{"model": "image VAE", "dataset": "stained colorectal tissue patches (NCT-CRC-HE-100K)", "train_examples": 90422, "image_size": 64, "grayscale": true, "crop_scale_min": 0.5, "horizontal_flip": true, "bottleneck": "kl", "downsampling_factor": 8, "encoder_arch": "efficientnet", "encoder_norm": "batchnorm", "encoder_activation": "relu", "encoder_channel_attention": "se", "encoder_padding_mode": "replicate", "encoder_depths": [4, 4, 4, 4], "encoder_kernel_size": 5, "encoder_stem": "deep", "encoder_expansion": 4, "encoder_widths": [32, 56, 96, 168], "loss": "mse", "latent_channels": 8, "decoder_norm": "batchnorm", "decoder_activation": "leaky_relu", "decoder_widths": [48, 96, 144, 192], "decoder_blocks_per_level": 2, "decoder_block": "basic", "decoder_attention": false, "decoder_upsampling": "transposed_conv", "kl_weight": 0.01, "init": "kaiming_normal", "residual_init": "none", "optimizer": "adamw", "learning_rate": 0.0045, "beta1": 0.9, "beta2": 0.95, "eps": 1e-08, "max_grad_norm": 5.0, "cautious_weight_decay": true, "max_steps": 3700, "batch_size": 64, "epochs": 2.6, "lr_schedule": "step", "warmup_steps": 70, "weight_decay": 0.3}
Rows from block 1 of the decoder, named by matrix and row number. Rows with one number belong to one channel. Each number is 128 + 24 x the weight over the matrix's rms, rounded and kept within 0 to 255. All counts start at 0.
# convs0: first 3x3 conv (decoder.mid.1.convs.0.weight, 192x192x3x3), inputs 30-34, a 3x3 kernel for each
# convs1: second 3x3 conv (decoder.mid.1.convs.1.weight, 192x192x3x3, transposed), outputs 30-34, a 3x3 kernel for each
convs0.11 [ 94 113  93 108 123 142  89 134 130  92  97  95  83 120 127  83 123 138 138 124 113 152 145 134  91  95  97 139 104  99 107 117 110  86 123 138 112 117 116 133 128 128 132 127 158]
convs0.12 [135 119 140 109  78 109 157 137 114 116 105 131 164 115 112 144 126 137 182 103 153 175 110 156 129  82 107 129 117 108 111  79 131 150 100  95 115 122  93 157  88  96 151 140 122]
convs0.13 [102 163  86 145 117 143 114 103 138 111 110  94 121  73 163 114 109 115 133 157 102 115 128 153 100 138 165 117  99  92 106 131 125 134 138 103 109 150 119 112 120  83 142 143  89]
convs0.14 [136 147 115 133 129 143 142 122 125  94  76  99 131 117 103 109 120 105 140 149 128 141 124 159 132 104 123 106  89 143  98 123 117 124 116 146 134  75  88 120 121 120 125 114 126]
convs0.15 [141 114 100 128 142 108 128 141 136 104 109 109 121 130 141 139 123 129 115 139 142 136 150 120  94 126 142  96  77  58  86 162  83 120 133 114 116 127 145 128 125 126 128 102 114]
convs0.16 [121 104 135 102  99 187  99 107 105 112 138 161 120 113 127  97 110 111 130 159 147 128 120 163 140 127 122 122 100 116 103 127 141 119  85 129 123 101 149 101 114 171 103 101 135]
convs0.17 [114 109 162 129  67 164 149 127 130  94 106 127 108  97 119 139 160 136 126 165 113 137 115 139 133 116 104 100 110 150  86 113 133 110 128 165 140 152 135 108 124  92 102 141 119]
convs0.18 [136 137 129 130 137 133 104 120 114 134 146 134 121 129 135 122 125 125 123 137 142 147 152 156 114 131 145 159 150 165 156 152 157 152 138 162 121 102  94 104 100  99 108 112 121]
convs0.19 [130 130 110 114  96 199 113 149 111 101 137 117 110 134 113 107 133 120 163 173 122 133 114 147 135 140 103 116 105 108 122 122 149 126 131 123  73 102 159 112 122 131 133 159 122]
convs0.20 [121 103 129 122 101 111 143 105 108 128 113 127 133 122 109 160 118 118 113  86 123 103  86 116 109  95 128  84 104  77  86 112  93 109  99 109 162 144 146 143 122 110 122 121 139]
convs0.21 [130 140 145 124 148 150 106 133 138 134 136 136 120 131 128 123 131 122 128 141 147 146 164 162 125 137 144 154 158 177 150 138 174 132 137 178 111 113 107 108 119 122 112 113 120]
convs0.22 [134 102 106 119 140 121 124 168 160 128 115 117  87 104 111 111 102 122 181 143 129 131 133 149 121 135 106 119  92 122 113 149 128 129  81  92  97 121 112 116 156 112 123 140 136]
convs0.23 [123 120 121 120 125 109 107 134 121 114 103  94 104 104 126 110 153 128 113 142 111 129 125 107 132 126 106 117  84  95 113 138 151 134 137 130 166 147 140 121 125 151 150 123 110]
convs0.24 [124 160 139 139 147 106 127 149 144 150 164 143 133 121 141 128 152 150 119 126 125 134 141 122 120 143 132 110 128 115  96 123 137 101 107 122 148 126  76 122  90 114  97 140  90]
convs0.25 [158 132 139  84  99 111 116 116 114 168 118 112 119  64  65 124  89 112 151 117 136 101 123 143 108 134 128 130  98 139 121 118 118 108 121 168 137 105 105 104  86  98 117 105 116]
convs0.26 [112 169 122 108 161 105  93 118 140 138 129 138 112 108 128  98  77 125 137 117 127 112 114 118 139 137 154 122 141 121 105 142 115 123 103 126 125  96 102 119 106 135 104 109 101]
convs0.27 [121 114  92 103 137 120 123 128 140 102 124 115 118 123 147 111 121 134 102 115  96 105 139  72 129 124 134 156 111 105 126 126  79 110 104  83 100 138 117 117 141 125  98 101 121]
convs0.28 [111 111 104 107 117 131 104 108 111  98 104 124 124 116 142  99 123 152 121 133 132 121 123 132 135 156 119 126  98 107 113 111  95 141 127 122 118 121 132  99 139 148 121 112 136]
convs0.29 [145 115  89 171 120 123 143  80 114  92 112 114 104 133 124 101 109 105 135 136  98 106 112 113 145 123 104 156 109 119 167 115 108 141 100 119 121 103 120 130 114 117 136 110 127]
convs0.30 [136 143 111 138 136 120 123 134 125 123 120 121 134 102 122 119 115 149 120 128 112 125 133 131 106 112 106  74  75  66  70 118  62  76 119  52 130 121 108 119 119 107 112 121 105]
convs0.31 [150 120 103 123 136 106 117 108  97 115  95 138 115 123  93 139  93  74 178 128 123 139 128 145 136 140 132  79 131 117  95 103 134 122 121 147 133 121  91  91  98 125 129 129 119]
convs0.32 [125  88 138 113 131 118 131 135 113 127 114 126 121 137 130 146 134 136 126 110 120 149 111 137 105 102 122  95  73  93 105 128 103  75  78  91 135 102 112 139 134 100 120 111 119]
convs0.33 [129 124 122 114 122 106 151 186 115 122 130 108 130 136 107 167 195 131 147 116 119 130 110 115 135 106 100 117 111 117 114 140 115  74 145 117 113 137 131 152 159 136 115 143 109]
convs0.34 [111 131 130 148 112 142 163 144 133 128 117 116 134 157 165 113 123 126 119 121 144 140  51 130 121 142 140  94 134 132 123 188 148 101 112 135 142 130 124 146 107 132 122  60 105]
convs0.35 [137 125 132 120 126 119 126 137 120 134 116 118 134 127 141 136 140 156 100 110 121 141 125 127 126 124 114  94  59  73 104 117 111  66  93 105  98 113 116 122 103 117 117 119 133]
convs0.36 [110 135 116 113 143  93 119 144 125 124 114 128 121 111 109 138 151 152  94 129  84 123 145 116 109 100  64 104 107  90  73 141 124  90 155  73  93 109 112 127 113 118 124 130 111]
convs0.37 [106 122  97 113 116 123 117 147 110  95 107 109 136 114 111  90 125 114 119 129  95  96 102 105 136 157 108 151 143 101 121 131  99 133 141 105 132 183 153 120 113 140 125 130 131]
convs0.38 [135 100 122 148 115 116 132 157 138 100 130 100 104  83 106 125 125 130 138 139 132 151 115 131 130 137  98 141 134 122 135 160  85 150 132  93 139 153 122 135 196 131 111 129 131]
convs0.39 [150  89 121 118 154 151 144 128  99 129 101 126 102 126 116 100 115 126 138 103 133 118 149 139 131 136 106  84 110 132  89 134 133 166 103 161 130 143 119  99 107 102 134 123 132]
convs0.40 [ 96 137 135 110 123 123 163 113 118 108 147 116 147  93 111 135 122  88 112 114 121 120 112 122 149 122 130 110 137 133 133 131  98 131 110 165 154 133 122 106  89  73 106 105 131]
convs0.41 [144  75 103 109 124 112 143 136 114 116  81 111  87 120 119 115  99 121 152  63  98  97 114  87 109 117 106 104 128 117 161 113  85 115 115 119 138 132 118 147 141 126 116  93 116]
convs0.42 [128  99 117 116  70 100 116  80 163  97  78  96  62  97 138  93 133 140 125 122 118 116 150 138 103 116 134 120 105 114 139 107 111 127 108 131 116  96 108 107 103 119 122 121 169]
convs0.43 [149  98 136 120 164 131 121 100 153 103  84 127 158 125 143 125 163 116 125 100 145 112 168 118 154 104 132 108 149 114 132 126 135 101 136 138  94  68 117 123 128 110  90  80 130]
convs0.44 [128 121 138 135 135 130 133 133 124 112 124 114 107 128 120 128 120 112 141 179 181 134 116 115  93 105 104 128 137 144 104 110 127  86  66  82  81  99 103 120 109 112 124 112 125]
convs0.45 [ 79 123 133 169 100 155 144  91 160 102 131 134 124  67 132  81 135 135 118 134 108 158 172 169 147 108 152 174 158 139 159  76 107 167 159 131 147 153 138 111 158 151 123 145  98]
convs0.46 [122 124 131 109 108 108 125 104 136  75 132 119  83 102 117  87  85 120 144 124 148  87 106  82 162 151 148 176 136 142 157 104 126 159 151 143 121 113 114 118 116 121 148 143 123]
convs0.47 [139 115 153  92 105 169 148 135  99 113 100 130 131 134 101 141  76  65 138 132 124 132 108 135 149 173 127 169 145 154 124 133 112 157 155 200 123  98  93 108 124  90 143 125 122]
convs0.48 [129 158 127 141 157 133 123 137 125 158 127 109 122 118 122 145 128 120 150 148 134 145 137 131 142 131 121  84  78 105 111  83 114  84 101 115 140 114 132 109 139 126 103 130 128]
convs0.49 [122 144 132  84 121 106 104 183 128 120 120 115 109 144 129 159 177 137 120 133 114 123 124 114  71 131 107 102  66 115  95 134 130 113 107 124  83  99 113  96 151 124 129 102 109]
convs0.50 [120 113 113 114 144 170 125 141 118  85 119 103  95 121 104 114  90  90 177 131 120 138 111 138  98 112 108 112 146 101 109 130 126 126 128  91  90 116 123 108 138 128 142 134 136]
convs0.51 [112 130 109 115 148 125 119 120  82 127 129 125 131 139 102 116 132  83 126 131 103 124 145 132 121 126 111 113 135 121 132 122 113 108 123 141 129 129 129 141 153 124 121 114 142]
convs0.52 [125 129 112 102 131 119 121 129 129 122 128 124 120 132 120 123 138 129 114 127 108 115 139 136 117 130 109 110 116 115 117 125 100 119  98 106 127 125 117 126 144 120 121 124 144]
convs0.53 [181 158 147 105  75 104 123 109 132 157 144 141 112  99 135 126 113 141 139 150 115 132 115 124 130 114 155 131 141 112 122  83  84  98 100 100 190 146 132 106 103  98 127 140 126]
convs0.54 [119 169  95 114 135 110 147 121 123 100 117 121 150 113 108 119 116 126 110 137 102 117 138 125 177 157 103  70 117  89 106 137  87  67 126  92 116 156 127 111 106 130 111 129 137]
convs0.55 [173  96 128 132 137 130 103 145 108 141  73 156 117 120 130 137  98 124 122 139 112 128 161 137 143 105 120  79 111 139 115 109  94  97 136 165 149 112 138  99 124 125 116 122 104]
convs0.56 [ 97 107 156 114 119 142 114 126 117  85  79 129 117 115 127 116 117 123 113 118  83 117  95  94 104  87  76 129  98 144 123 110  70 123 119 127 115  81 139 118 140  84 103  89 122]
convs0.57 [110 107  59 132 122  80 112 121  97 114 112  91 124 111 116 117 125 139 111 136  92 132 151 116 143 153  80 130 118 109 130 114  92 100 133  95 114 141 128 114 118 150 123 117 118]
convs0.58 [154 133 140 140 142  98 137  98 123 140 101 114 100 103 135 115 109 108 118 110 145 117 127 153 177 112 137 113  81 101 103  99 144 116 112 110 113 107 120  65 131 124 127 107 127]
convs0.59 [133 141 131 139 155 148  99 117 115 140 141 138 119 126 130 119 123 125 132 143 146 152 165 170 124 129 146 143 147 159 149 151 167 142 136 162 111 113  99 111 106 105 106 116 119]
convs0.60 [117 126 108 118 145 117 103 123 138 108 129  89 112 138 141  88 118 119 108 139 119  89 145  99 142 134 129 116 107  75  98 117 117  96 132 107 137 179 168 110 116 146 127 134 145]
convs0.61 [125 127 120 131 132 150 111  85 113  90  88 110 101 100 107 106  84  72 150 134 114 112 106 110 153 136 139 135 132 150 127 116 127 161 132 154  97  98 116 135 144 144 137 117 133]
convs0.62 [164  91 141 104 107 113 107 149 160 102 104 143 107 157 161 125 131 121 133 119 143 128 116 138 116 143 195 115 116 120 169 185 123 142 100 129  96  62 123 153 116 108 118  77  96]
convs0.63 [132 134 124 144 125 140 139 102 143 117  95 113 131 126 132 170 134 149  99 116  81 112 139 116  92 105  95  59  68  87  88 104  95  64  65  65 103 120 127 128 143 122 131 108 137]
convs0.64 [ 76 110  84 103 130  95 103 126  93  74 129  94  90 158 142  69 133 118  95 119  90 110 123  90 112 129  86 133 125 121 140 164 142 131 141 127 126 166 122 160 152 142 117 141 128]
convs0.65 [152  77 149 161 123 131 119 150 138 121  74 115 125 126 101 109  87 107 140 120 123 167 147 125 118 151 130 121 129 142  75 136 112  80  91 177 134 103 116 119 124 132 115 110 124]
convs0.66 [109 135 103 143 151 108  85 102 119 113 130 127 141  82 120 123  99 116 122 149 156 124 123 111 134  99 150 120 132 103 119 172 108 150 185  95 130 143 107 152  69 106 143 150 115]
convs0.67 [115  84 152 154 177 149 114 145 138 142 175 121 128 131 101 105 113 111 227 137 174 148 131 133 147 100 159  68  93  85  96 131 108  87 112  96 106 120  95 107 163 118 122 135 116]
convs0.68 [124 104 101 140 105 105 110 116 121  96 123 107  52 101 136  81 130 113 155 132 112 171 113  74 141 129 135 154 128 127 140 129 130 197 123 137 111 125 139 133 116 126 142 146 128]
convs0.69 [102 164 100 112 114 103 144 169 162 127 141 103 110 126 136 131 148 176  67 150  97 120 126  81  89 153  89 140  91 100  98 129  94 116 114 105  68  94  92 127 162 146 102 102  96]
convs0.70 [145  61 110 132 147 161 122 105 144 142 102 134 107  84 136 107  83 126 152  90 110  49 158 128  93 106 137 132 118  95 179 115 135 200 119 153 140 115 102 161 152 134 124 148 120]
convs0.71 [ 96 132 133 103 136 135  69  77  94 132 149 136 121 116 114 113 116 118  90 126 128 118 163 153 101 114 110 138 124 142 135 129 149 116 135 145 117 118 117 105 109 123  94 117 117]
convs0.72 [166 133 136 102  90 102  99 112 169  96 102  94  64 103 138 101 109 134 157 172 149 120 153 142 100 101 131  96  85 114 118 104 113  76  75 153 100  95 111  90  92 101 134 128 164]
convs0.73 [112 118 133 148 103 137 104 111 118 130 139 130 152 128 121 133 140 122 110 105 120 122  88 143  99 101 124 116 117 135 123 125 138 117 124 128 181 149 120 186 124 128 106 133 123]
convs0.74 [125 105 129 117 131 137 179 112 129  81 128 122 149 146 125 139 105 100 131 138  69 150 177 136 149 109 104 100 123 111 163  82  79 115 105 105 159 127 136 145 174 144 104 136 134]
convs0.75 [104 163 102 139 123  97 103 118 107 134 141  96 143 116 148 136 110 139 126 175 110 113 133 111  95 123 131 110 133 109 138 134 114 138 129 125 183 145 154 107 133 142 114 189 108]
convs0.76 [127 106 107 119 157  91  84 102 135 107  98 103 115 161 125 112  74 114 129 119 130 111 133  97 107 123 126  93 129 112 104 148 133 165 110 151 155  86 122 162 119 129 114  84 132]
convs0.77 [119 128 114 136 154 106 112 139 122 109 121 117 125 121 110 106 123 119 114 142 110 119 136 113 157 150 103 114 129  83 102 136 136 107 130 131 147 147 131 127 127 137 141 154 118]
convs0.78 [102 104 125  70  94 125 105 104 132 120 127 142 104 128 157 107 108 146 107 117 128 115 115 132 117 133 137 122 114 120  98 121 150 124 112 115 110 109 146 120 143 175 127 136 157]
convs0.79 [135 129 129 154 135 169 140 125 155 120 102 130 135 124 136 145 126 115 119 120 113 124 149 163 138 161 131  85  99  81 107 104  95 139 120 112 113 138 116 117  74 108  94 113 125]
convs0.80 [135 139  83 104 170 147 142 111 129 107 122 100  86 134 129 116 120 121 177 165 141 101 148 116 107  99 112 151 159 136 121 117 117 105  71  68  68  94  70 126 115 114 124 111 110]
convs1.11 [141 144 119 117 101 101 136 109 119 140 119 155 131 127 127 131 134 127 136 154  99 136 107  84 133  92  98 112 109 126 129 148 118 109 128 105 117 134 129 134 134 126 136 134 131]
convs1.12 [179 205 255 123 100 210 122  73 189  90  78   4 136 129  34 135 150  67 159 146 225 142  96 184 126  58 141 144 111  80 118 141 132 132 134 142 147 144 106 137 128 125 124 128 122]
convs1.13 [ 46 128 152  33 152  90 144  85 163  91 133 123  52 138  96  82 125 125  78 141 163  64 181 104 151 134 173 136 127 140 140 123 110 121 156 119 121 143 123 194 128 126 131 140 121]
convs1.14 [124 139 136 106 131 176 121 127 109 139 112 111 139 113 126 158 161 167 125 128  97 106 114 127  72  87  81 116 124 126 132 110 112 118 137 142 136 136 132 115 130 111 134 122 124]
convs1.15 [127  96 151 125  76 125 140 121 128 128 111 138 116 138 127 124 110 136 114 116 143 126  83 122 124 134 135 136 160 152 116 135 156 121 127 123 137 135 128 111 135 107 128 131 125]
convs1.16 [ 72  95  99 216 138  71 196 116 116 120 176 141  94 155 136  53 123 104 115 103  74 148 198  43 226 120  84 122 148 112  99 132 130 126 148 103 100 124 116 128 114 123 108 127 115]
convs1.17 [108 124 130  82 155 140 117 134 146 137  84 101 141 150 117 122 110 130 153 121  97 107  80 102  81  65 118 118 110 124 143 104 116 110 112 111 139 160 130 139 134 159 124 129 126]
convs1.18 [128 134 128 134 140 141 138 137 141 120 120 119 123 116 125 129 126 128 138 127 123 129 115 114 113 112  98 124 110 107 123 116 101 125 107 105 135 123 129 131 126 129 126 124 124]
convs1.19 [126 136 121 185 123  86 158  65 118 133 105 138 105  84 150 120 145 143 102 128 137 141 213 118 202  64  82 100 106 127  78 111 120 156 156 134 118 133 120 139 128 128 145 130 115]
convs1.20 [152 131 138 105 106 140 110 117 126 147 140  94 147 148  94 128 137  95 122 118 110  73  92 111  87 111 131 147 163 142 157 173 155 127 144 148 136 129 132 127 137 134 121 136 127]
convs1.21 [124 134 134 132 132 132 140 144 141 120 118 127 115 118 122 122 123 129 139 142 130 135 126 117 130 122 110 115 114 109 108 132 107 123 123 102 128 127 133 134 117 128 135 121 123]
convs1.22 [151 113 125 126 116 124 119  97 127 129  96 107  99 135  86 148 191 135 117 128 157 144 119 154 144  98  81 126 154 107  84 103 107 129 153 154 151 110 145 159 144 132 126 106 133]
convs1.23 [133 104 145 142 123 134 140 115 130 136  99 119 133 117 156 138  91 107 123 131 128 143 141 119 131 116 129 117 164 153 133 150 137 124 116 118 124 144 131 122 137 136 131 133 113]
convs1.24 [139 137 159 111  56 122 116  93 130  90 101 125 141 143 116 127 110 133 121 174 167 117  69 136 121 106 139 129 138 131 156 151 129 130 140 136 138 127 136 119 129 121  96 154 132]
convs1.25 [120  95 122 140 117 167 118 107 140 136 135 116 169 152 146 120 146  92 136 104 106 121  87  78  83  39 139 110 122 113 124 143 135 114 141  92 124 113 121 128 131 128 147 101 122]
convs1.26 [121  79  82 178 123 166 165 123 122 162 151 146 137 129 120 124 123 131 107  98  45 126  87 114 139 129 110 106 113 122 121 108 134 107 107 118 143 101 134 139 122 133 130 137 139]
convs1.27 [122  72 112 123  29 116 121 106 139 133 113 148  92 112 156 118  94 129  88 107 118 107  76 108  95 117 142 147 165 178 132 169 171 164 141 118 144 153 151 109 128 115 121 121 132]
convs1.28 [135 128 135 139  96  99 145 141 137  81 142 132 115 156 137 105 116 121 106 144 124  89 100  97 138 140 119 143 165 160 155 150 138 126 158 131 120 146 150 110 121 130 112 119 129]
convs1.29 [109 122  71 137 129  66 105 104  82 108 122 172 120 121 165 148 133 181  89 123  89 125 122 119 110 104 110 107 101 133 117  78  97 158 126 120 138 121 131 163 156 117 141 138 144]
convs1.30 [119 137 156  91  58 101 114  64 101 113 112 108 139 142 118 108 108 101 100 155 132  65  89 112 125 106 143 158 147 145 165 157 147 140 142 139 141 128 137 136 127 122 131 148 156]
convs1.31 [141 115 163 171 138 141 166 127 123 169 144 120 135 163 157 164 154 155 150 114 123 131  87 121 116  92  95 138 131 129 107 158 103 124 129 155 138 129 104 132 119 126 156  90 121]
convs1.32 [153  88 132 123  80 143 125 127 110 148 111 125 115 123 104 132 154 118 135 105  99  98  92 150 118 104 112 142 181 165 137 164 136 158 150 132 134 138 129 129 152 131  95 137 118]
convs1.33 [197 108 164 118 102 124 175 164 171 119  78 144 131 122 109 112 106 105 153 142 150 127 114 103 143 122 151 172 152 151 161 147 163 118 147 128 144 153 146 106 122 117 109  90 104]
convs1.34 [112  50 111  77  70 101  88  76  83 125 143 154 123 107 122 128 131  78 100  40 135  96 143  99  74 115  73 117 137 110 132 157 143 138 155 143 137 141 140 133 138 160 150 130 139]
convs1.35 [187 158 144 121  81 100 121  87 113  81  93 100 109 131 109 135 139 134 125 123 130 113  76  94  95  79 112 147 158 175 139 146 141 170 169 134 121 132 122 121 134 129  96  91 135]
convs1.36 [130 143 153 122  88 131 101 100 123  82 106 136 141 130 110 127 130 111 140 170 122 117 109 124 120  99 128 127 130 145 135 137 142 121 130 137 117 152 141 135 136 143 122 132  95]
convs1.37 [146 110 133 139 111 121 146 131 145 136 122 135 143 135 135 134  84 128 130 117 124 116 115 107 130 144 117 140 145 157 125 136 139 110 116 123 131 160 150 118 121 133 116 127 123]
convs1.38 [ 99  47  78 163 135  95 126 115  93 175  98 151 144 179 151 163 158 160 119  86 105 140 106 136 129  74  45 132 125 149  91  77 129 147 161 159 144 147 139 144 168  92 118 106 148]
convs1.39 [128 123 128 126 110 142 148 117  91 133  97 110 137 133 157 119  91  94 103 148 117 116  93 119 129 131  84 137 172 127 145 170 117 137 110 181 157 127 146 131 122 155 135 130 161]
convs1.40 [107 103  62 162 127 131 132 115 139 120 148 124 151 141 123 129 104 101 149  91  86 140 112  91 118  95 136 112 116 127 122 151 146 137 111 108 135 129 127 130 110 139 130 107 120]
convs1.41 [151  86  53 161 125 156 138 133 137 160 141 107 135 104 117 155 129 206 134  91  44 120 120 160 118 145 108 109 128 151 104 130  97 145 135 138 132 153 134 124 174 131 113 126 117]
convs1.42 [211 161 127 151 104 100 147 116  81  56 116 145 115 162 160 148 140 154 198 194 150 203  86 117 139 125  94 120 129 122 175 158 128 153 122 127 116 151 137 124 129 117 115 126 118]
convs1.43 [155 165 137 102  94  96 121 175 124 146 156 176 157  99 126 111 149 116 197 147  55 123  78 117 127 166 108 123 145 134 113 182 136 144 104 144 113 120 100 118  76 125 122 122 102]
convs1.44 [130 147 154 140 137 140  87 107 103 101 100 108 105 108 114 171 145 151 106 120 144 166 124 121 103  97  89 152 123  88 130 122 111 139 122 127 148 134 121 149 158 158  99 115 133]
convs1.45 [105  19 136  90 109 102 169 149 149 109  26 187  81 160  78 119 100 191  93 113 163 101  77 186 142 167 124 104 134 131 149  85 107 102 154 157 142 160 143 119 216  99 164 167 136]
convs1.46 [ 82  90  80 142 156 132 143 115 105 146 185 156 129 125 160 115 115 127 103  80  93 122 135 135 132 101 113  85 102 111 126  96 108 119 109 115 159 130 114 147 111 145 130 139 125]
convs1.47 [118  69  82 118 157 139 137 142 122 176 139 113 140 124 116 125 132 115 140  64  76 117 151 123 111 114  91 113 126 123 134 117 102 132 118 124 121 131 133 123 125 134 149 134 133]
convs1.48 [141 110 118  97 102  89 150 141 153 117 119 117 118 142  84 111 138  97 141  98 135 118 117 120 136 134 159 146 146 174 144 128 134 115 142 102 133 104 127 129 163 138 140 133 132]
convs1.49 [177 129 178 126 132 121 119 144 121 120  87 106 127 129 137 133 156 107 146  98 168 118 124 119 123 105 131 138 155 153 144 126 158 171 136 144 129 126 137 140 140 108 116 108 111]
convs1.50 [115  98 113 116 104 153 130  77 144 125 123 114 124 112 123 150 171 153 116 108 103 111 145 161 121  65  82 115  96  95  90 113 114 156 120 149 129 123 142 142 143 149 139 162 156]
convs1.51 [123 118 113 127 131 129 136 146 113 118 125 124 129 131 135 131 137 142 128 115 116 117 137 122 111 132 108 100 122 124 127 139 126 118 121 107 142 134 129 125 129 129 140 122 131]
convs1.52 [123 123 121 128 108 110 130 131 119 121 119 144 136 130 131 138 138 135 137 137 118 132 115 130 127 140 118 131 136 144 117 138 124 116 119 122 128 138 147 125 127 135 138 124 135]
convs1.53 [158 124 135 155 132 157 188 228 197  82  96  61 107 180 137  81  24  46 123 145 122 116  86  78  92 127 144 136 146 119 146 159 132 124 114 120 110 132 125 105  90  90  94 110 106]
convs1.54 [156 140 127 124 116 114 151 123 127 123 133 127 123 118 123 133  98 142 132 155 136 119 141 115 157 140 129 154 132 166 133 121 143 107 128 148 143 139 151 105 130 110 110 106 128]
convs1.55 [134 119 142  71 138 130 137 153 115 152  97 105 117 135 138  81 122  88 138 151 106 103 122 120 109 157 125 139 155 163 146 159 134 109 131 149 133 149 136 124 114 112 164 125 112]
convs1.56 [115 118  73 125 106 129 132 132 109 136 132 129 132 153 163 124 136 147 119 111  75 108 118  79 123 101  75 105 116 128 119 130 152 126 143 152 144 141 141 127 128 122 145 124 133]
convs1.57 [138 114 131 127 127  80 157 154 152 109 122 132  99 145 155 144 109 176 117 149 140 111 123  69 134 150 123 131 128 150 135 109 142 117 127 133 132 139 133 117 120 121 124  98 125]
convs1.58 [153 183 110 138 131 143 124 147 117 141 139 112 132 124 177 121 152 106 142 153 105 131 130 118 151 132 152 151 137 152 118 133 152 120 121 152 117 119 151 140  84 121 122 107 114]
convs1.59 [132 141 138 140 142 142 136 146 141 117 115 124 120 117 122 124 126 130 135 134 130 128 119 123 119 121 110 130 105 103 113 116 106 125 111 107 120 106 121 143 132 130 125 121 132]
convs1.60 [128 120 154 136 111 133 122 127 172 139 115 121 133 130 145 118  61 128 106 143 143 120 115 115 122 126 157 157 181 187 147 149 143 136 133 115 135 147 129 126 121 113 147 134 122]
convs1.61 [105  99  90 133 137 124 144 121 105 152 148 137 139 115 139 133 138 131  98  85  73  98 140 105 112  91  66 105 137 112 125 113 126 118 130 142 133 115 123 131 117 135 150 136 139]
convs1.62 [137   4  95 101  92 128  50 138  93 153 106 124 112 103 162  80 121 109  58  48 161  87  90 136  82 155 187 130 138 138 147 143 144 143 114 134 135 161 128 131 170 136 133 128 156]
convs1.63 [144 122 143 105  80 114 117  73 106 119 122 117 155 145 122 136 135 144 123 107 142  93  77 111 119 112 117 146 152 149 144 153 138 160 145 147 120 142 111 120 132 147 128 130 147]
convs1.64 [152 129 143 146 124 138 139 129 151 158 145 118 146 129 119 148  88 121 158 147 151 133 124 120 140 133 147 115 144 133 131 132 132 125 111 120 138 128 141 126 109 114 128 133 114]
convs1.65 [120  66 111 134 124 126 129 161 120 142 108 141 144 140 112 156 139 126 117  76  80 128  74 124  92 115  85 112 119 129 134 142 121 123 102 126 150 122 117 135 139 126 146 141 152]
convs1.66 [ 63 178 119  97 228 125  76  94 137 108 183 154 181  80 116 161 185 163 118 174 120  47 255 120 117 102  98 167  95 133 113  71 104 137 138 133 127 122 153 119 188 140 122 156 130]
convs1.67 [158 148 145 149 218 145 150 118 155 133 116 136  98  87  82 145 153 163 137  76 137 160 156 203 186 133  92 108  85 108 125  63 112 162 149 140 131 117  95 146 126 129 126 119 145]
convs1.68 [ 91  79 124 161 133  90 151 125  92 153 147 160 127 111 142 121 100 137  71  87 120 123 146 127 137 144  94 107 118 104  87 118 130 123  90 125 143 128 115 158 141 139 142 142 126]
convs1.69 [126 148 156 128  77  93 137 152 146 113  97 145 127 118 154 150 132 137 136 143 155 119 106  90 130 123 138 146 136 142 128 135 155 144 141 152 145 130 138 127 128 113 105  80 105]
convs1.70 [114  96 108 117 208  93 113 115 106 108 133 148 131 145 128 136 154 152 117  89  91 106 176 170 137 145 103 117 121 122 141  85  92 125 128 129 142 135 137 154 150 122 151 157 134]
convs1.71 [122 137 125 137 138 137 134 137 135 129 125 129 123 117 123 126 133 131 131 139 121 128 128 112 129 113 106 105  99 107 113 105  94 121 107  81 116 115 133 126 112 126 130 128 123]
convs1.72 [216 153 139 157  96 110 147 100 111  88 101 120 105 145 146 136 148 142 197 197 162 233  92 137 158 102 146  94 131 127 131 135 114 119 124 103 139 130 132 145 154 130 134 135 100]
convs1.73 [173 161 153 129 135 122 146 132 132 117 137 117 122 143  91 139 136 122 145 124 146 115 120 126 104 125 125 162 149 121 159 146 155 117 159 129 136 136 132 100 118 118 101 139 138]
convs1.74 [167  90  80 123  74 109 127 138 128 130 139 117 124 145  99 132  82 157 111  58 111 103  45 129 108 125 137  99 147 143 137 145 110 128 126 142 153 141 111 112 138 135 143 151 129]
convs1.75 [135 131 142  88 111 125 148  85 121 129  78 138 118 133 103 148  73 143 112 172 104 110 124 144 141  98 138 120 142 142 134 116 113 111 158 130 138  94 140 118 137 103 127 175 145]
convs1.76 [121  55  81 162 109 168 159 129  69 148 133 138 147  95 144 130 125 135 118  77  83 116 100 137 135 145  86  99 123 116 113 122 149 126 135 162 137 111 113 128 140 116 140 136 148]
convs1.77 [136 122 143 144 100 124 153 127 127 129 122 138 129 120 130 128 102 126 139 145 134 147 125 148 146 128 135 136 163 154 122 138 129 129 124 120 143 129 124 134 124 130 140 141 142]
convs1.78 [119 161 173  97 128 158 126 152 173  86 163 135  75 157 155 110 136 122 134 150 155 144 131 143 154 145 175 141 143 143 137 133 114 142 138 123 115 127 136 117 114 107 118 101 103]
convs1.79 [126 134 110  97 133  74 136 151 125 105 127  92  97 127 107 105 121 133 113 127 140 103 151 119 123 143  98 148 157 151 122 108 134 138 175 165 129 126 143 138 131 139 139  78 134]
convs1.80 [126 127 119 120  99 164 120 123 127 114 111 115 119  90 136 156 125 173 110 115 127 106 115 143  99 104  77 146 129 129 117 120 118 144 115 155 136 136 147 162 166 138 134 127 109]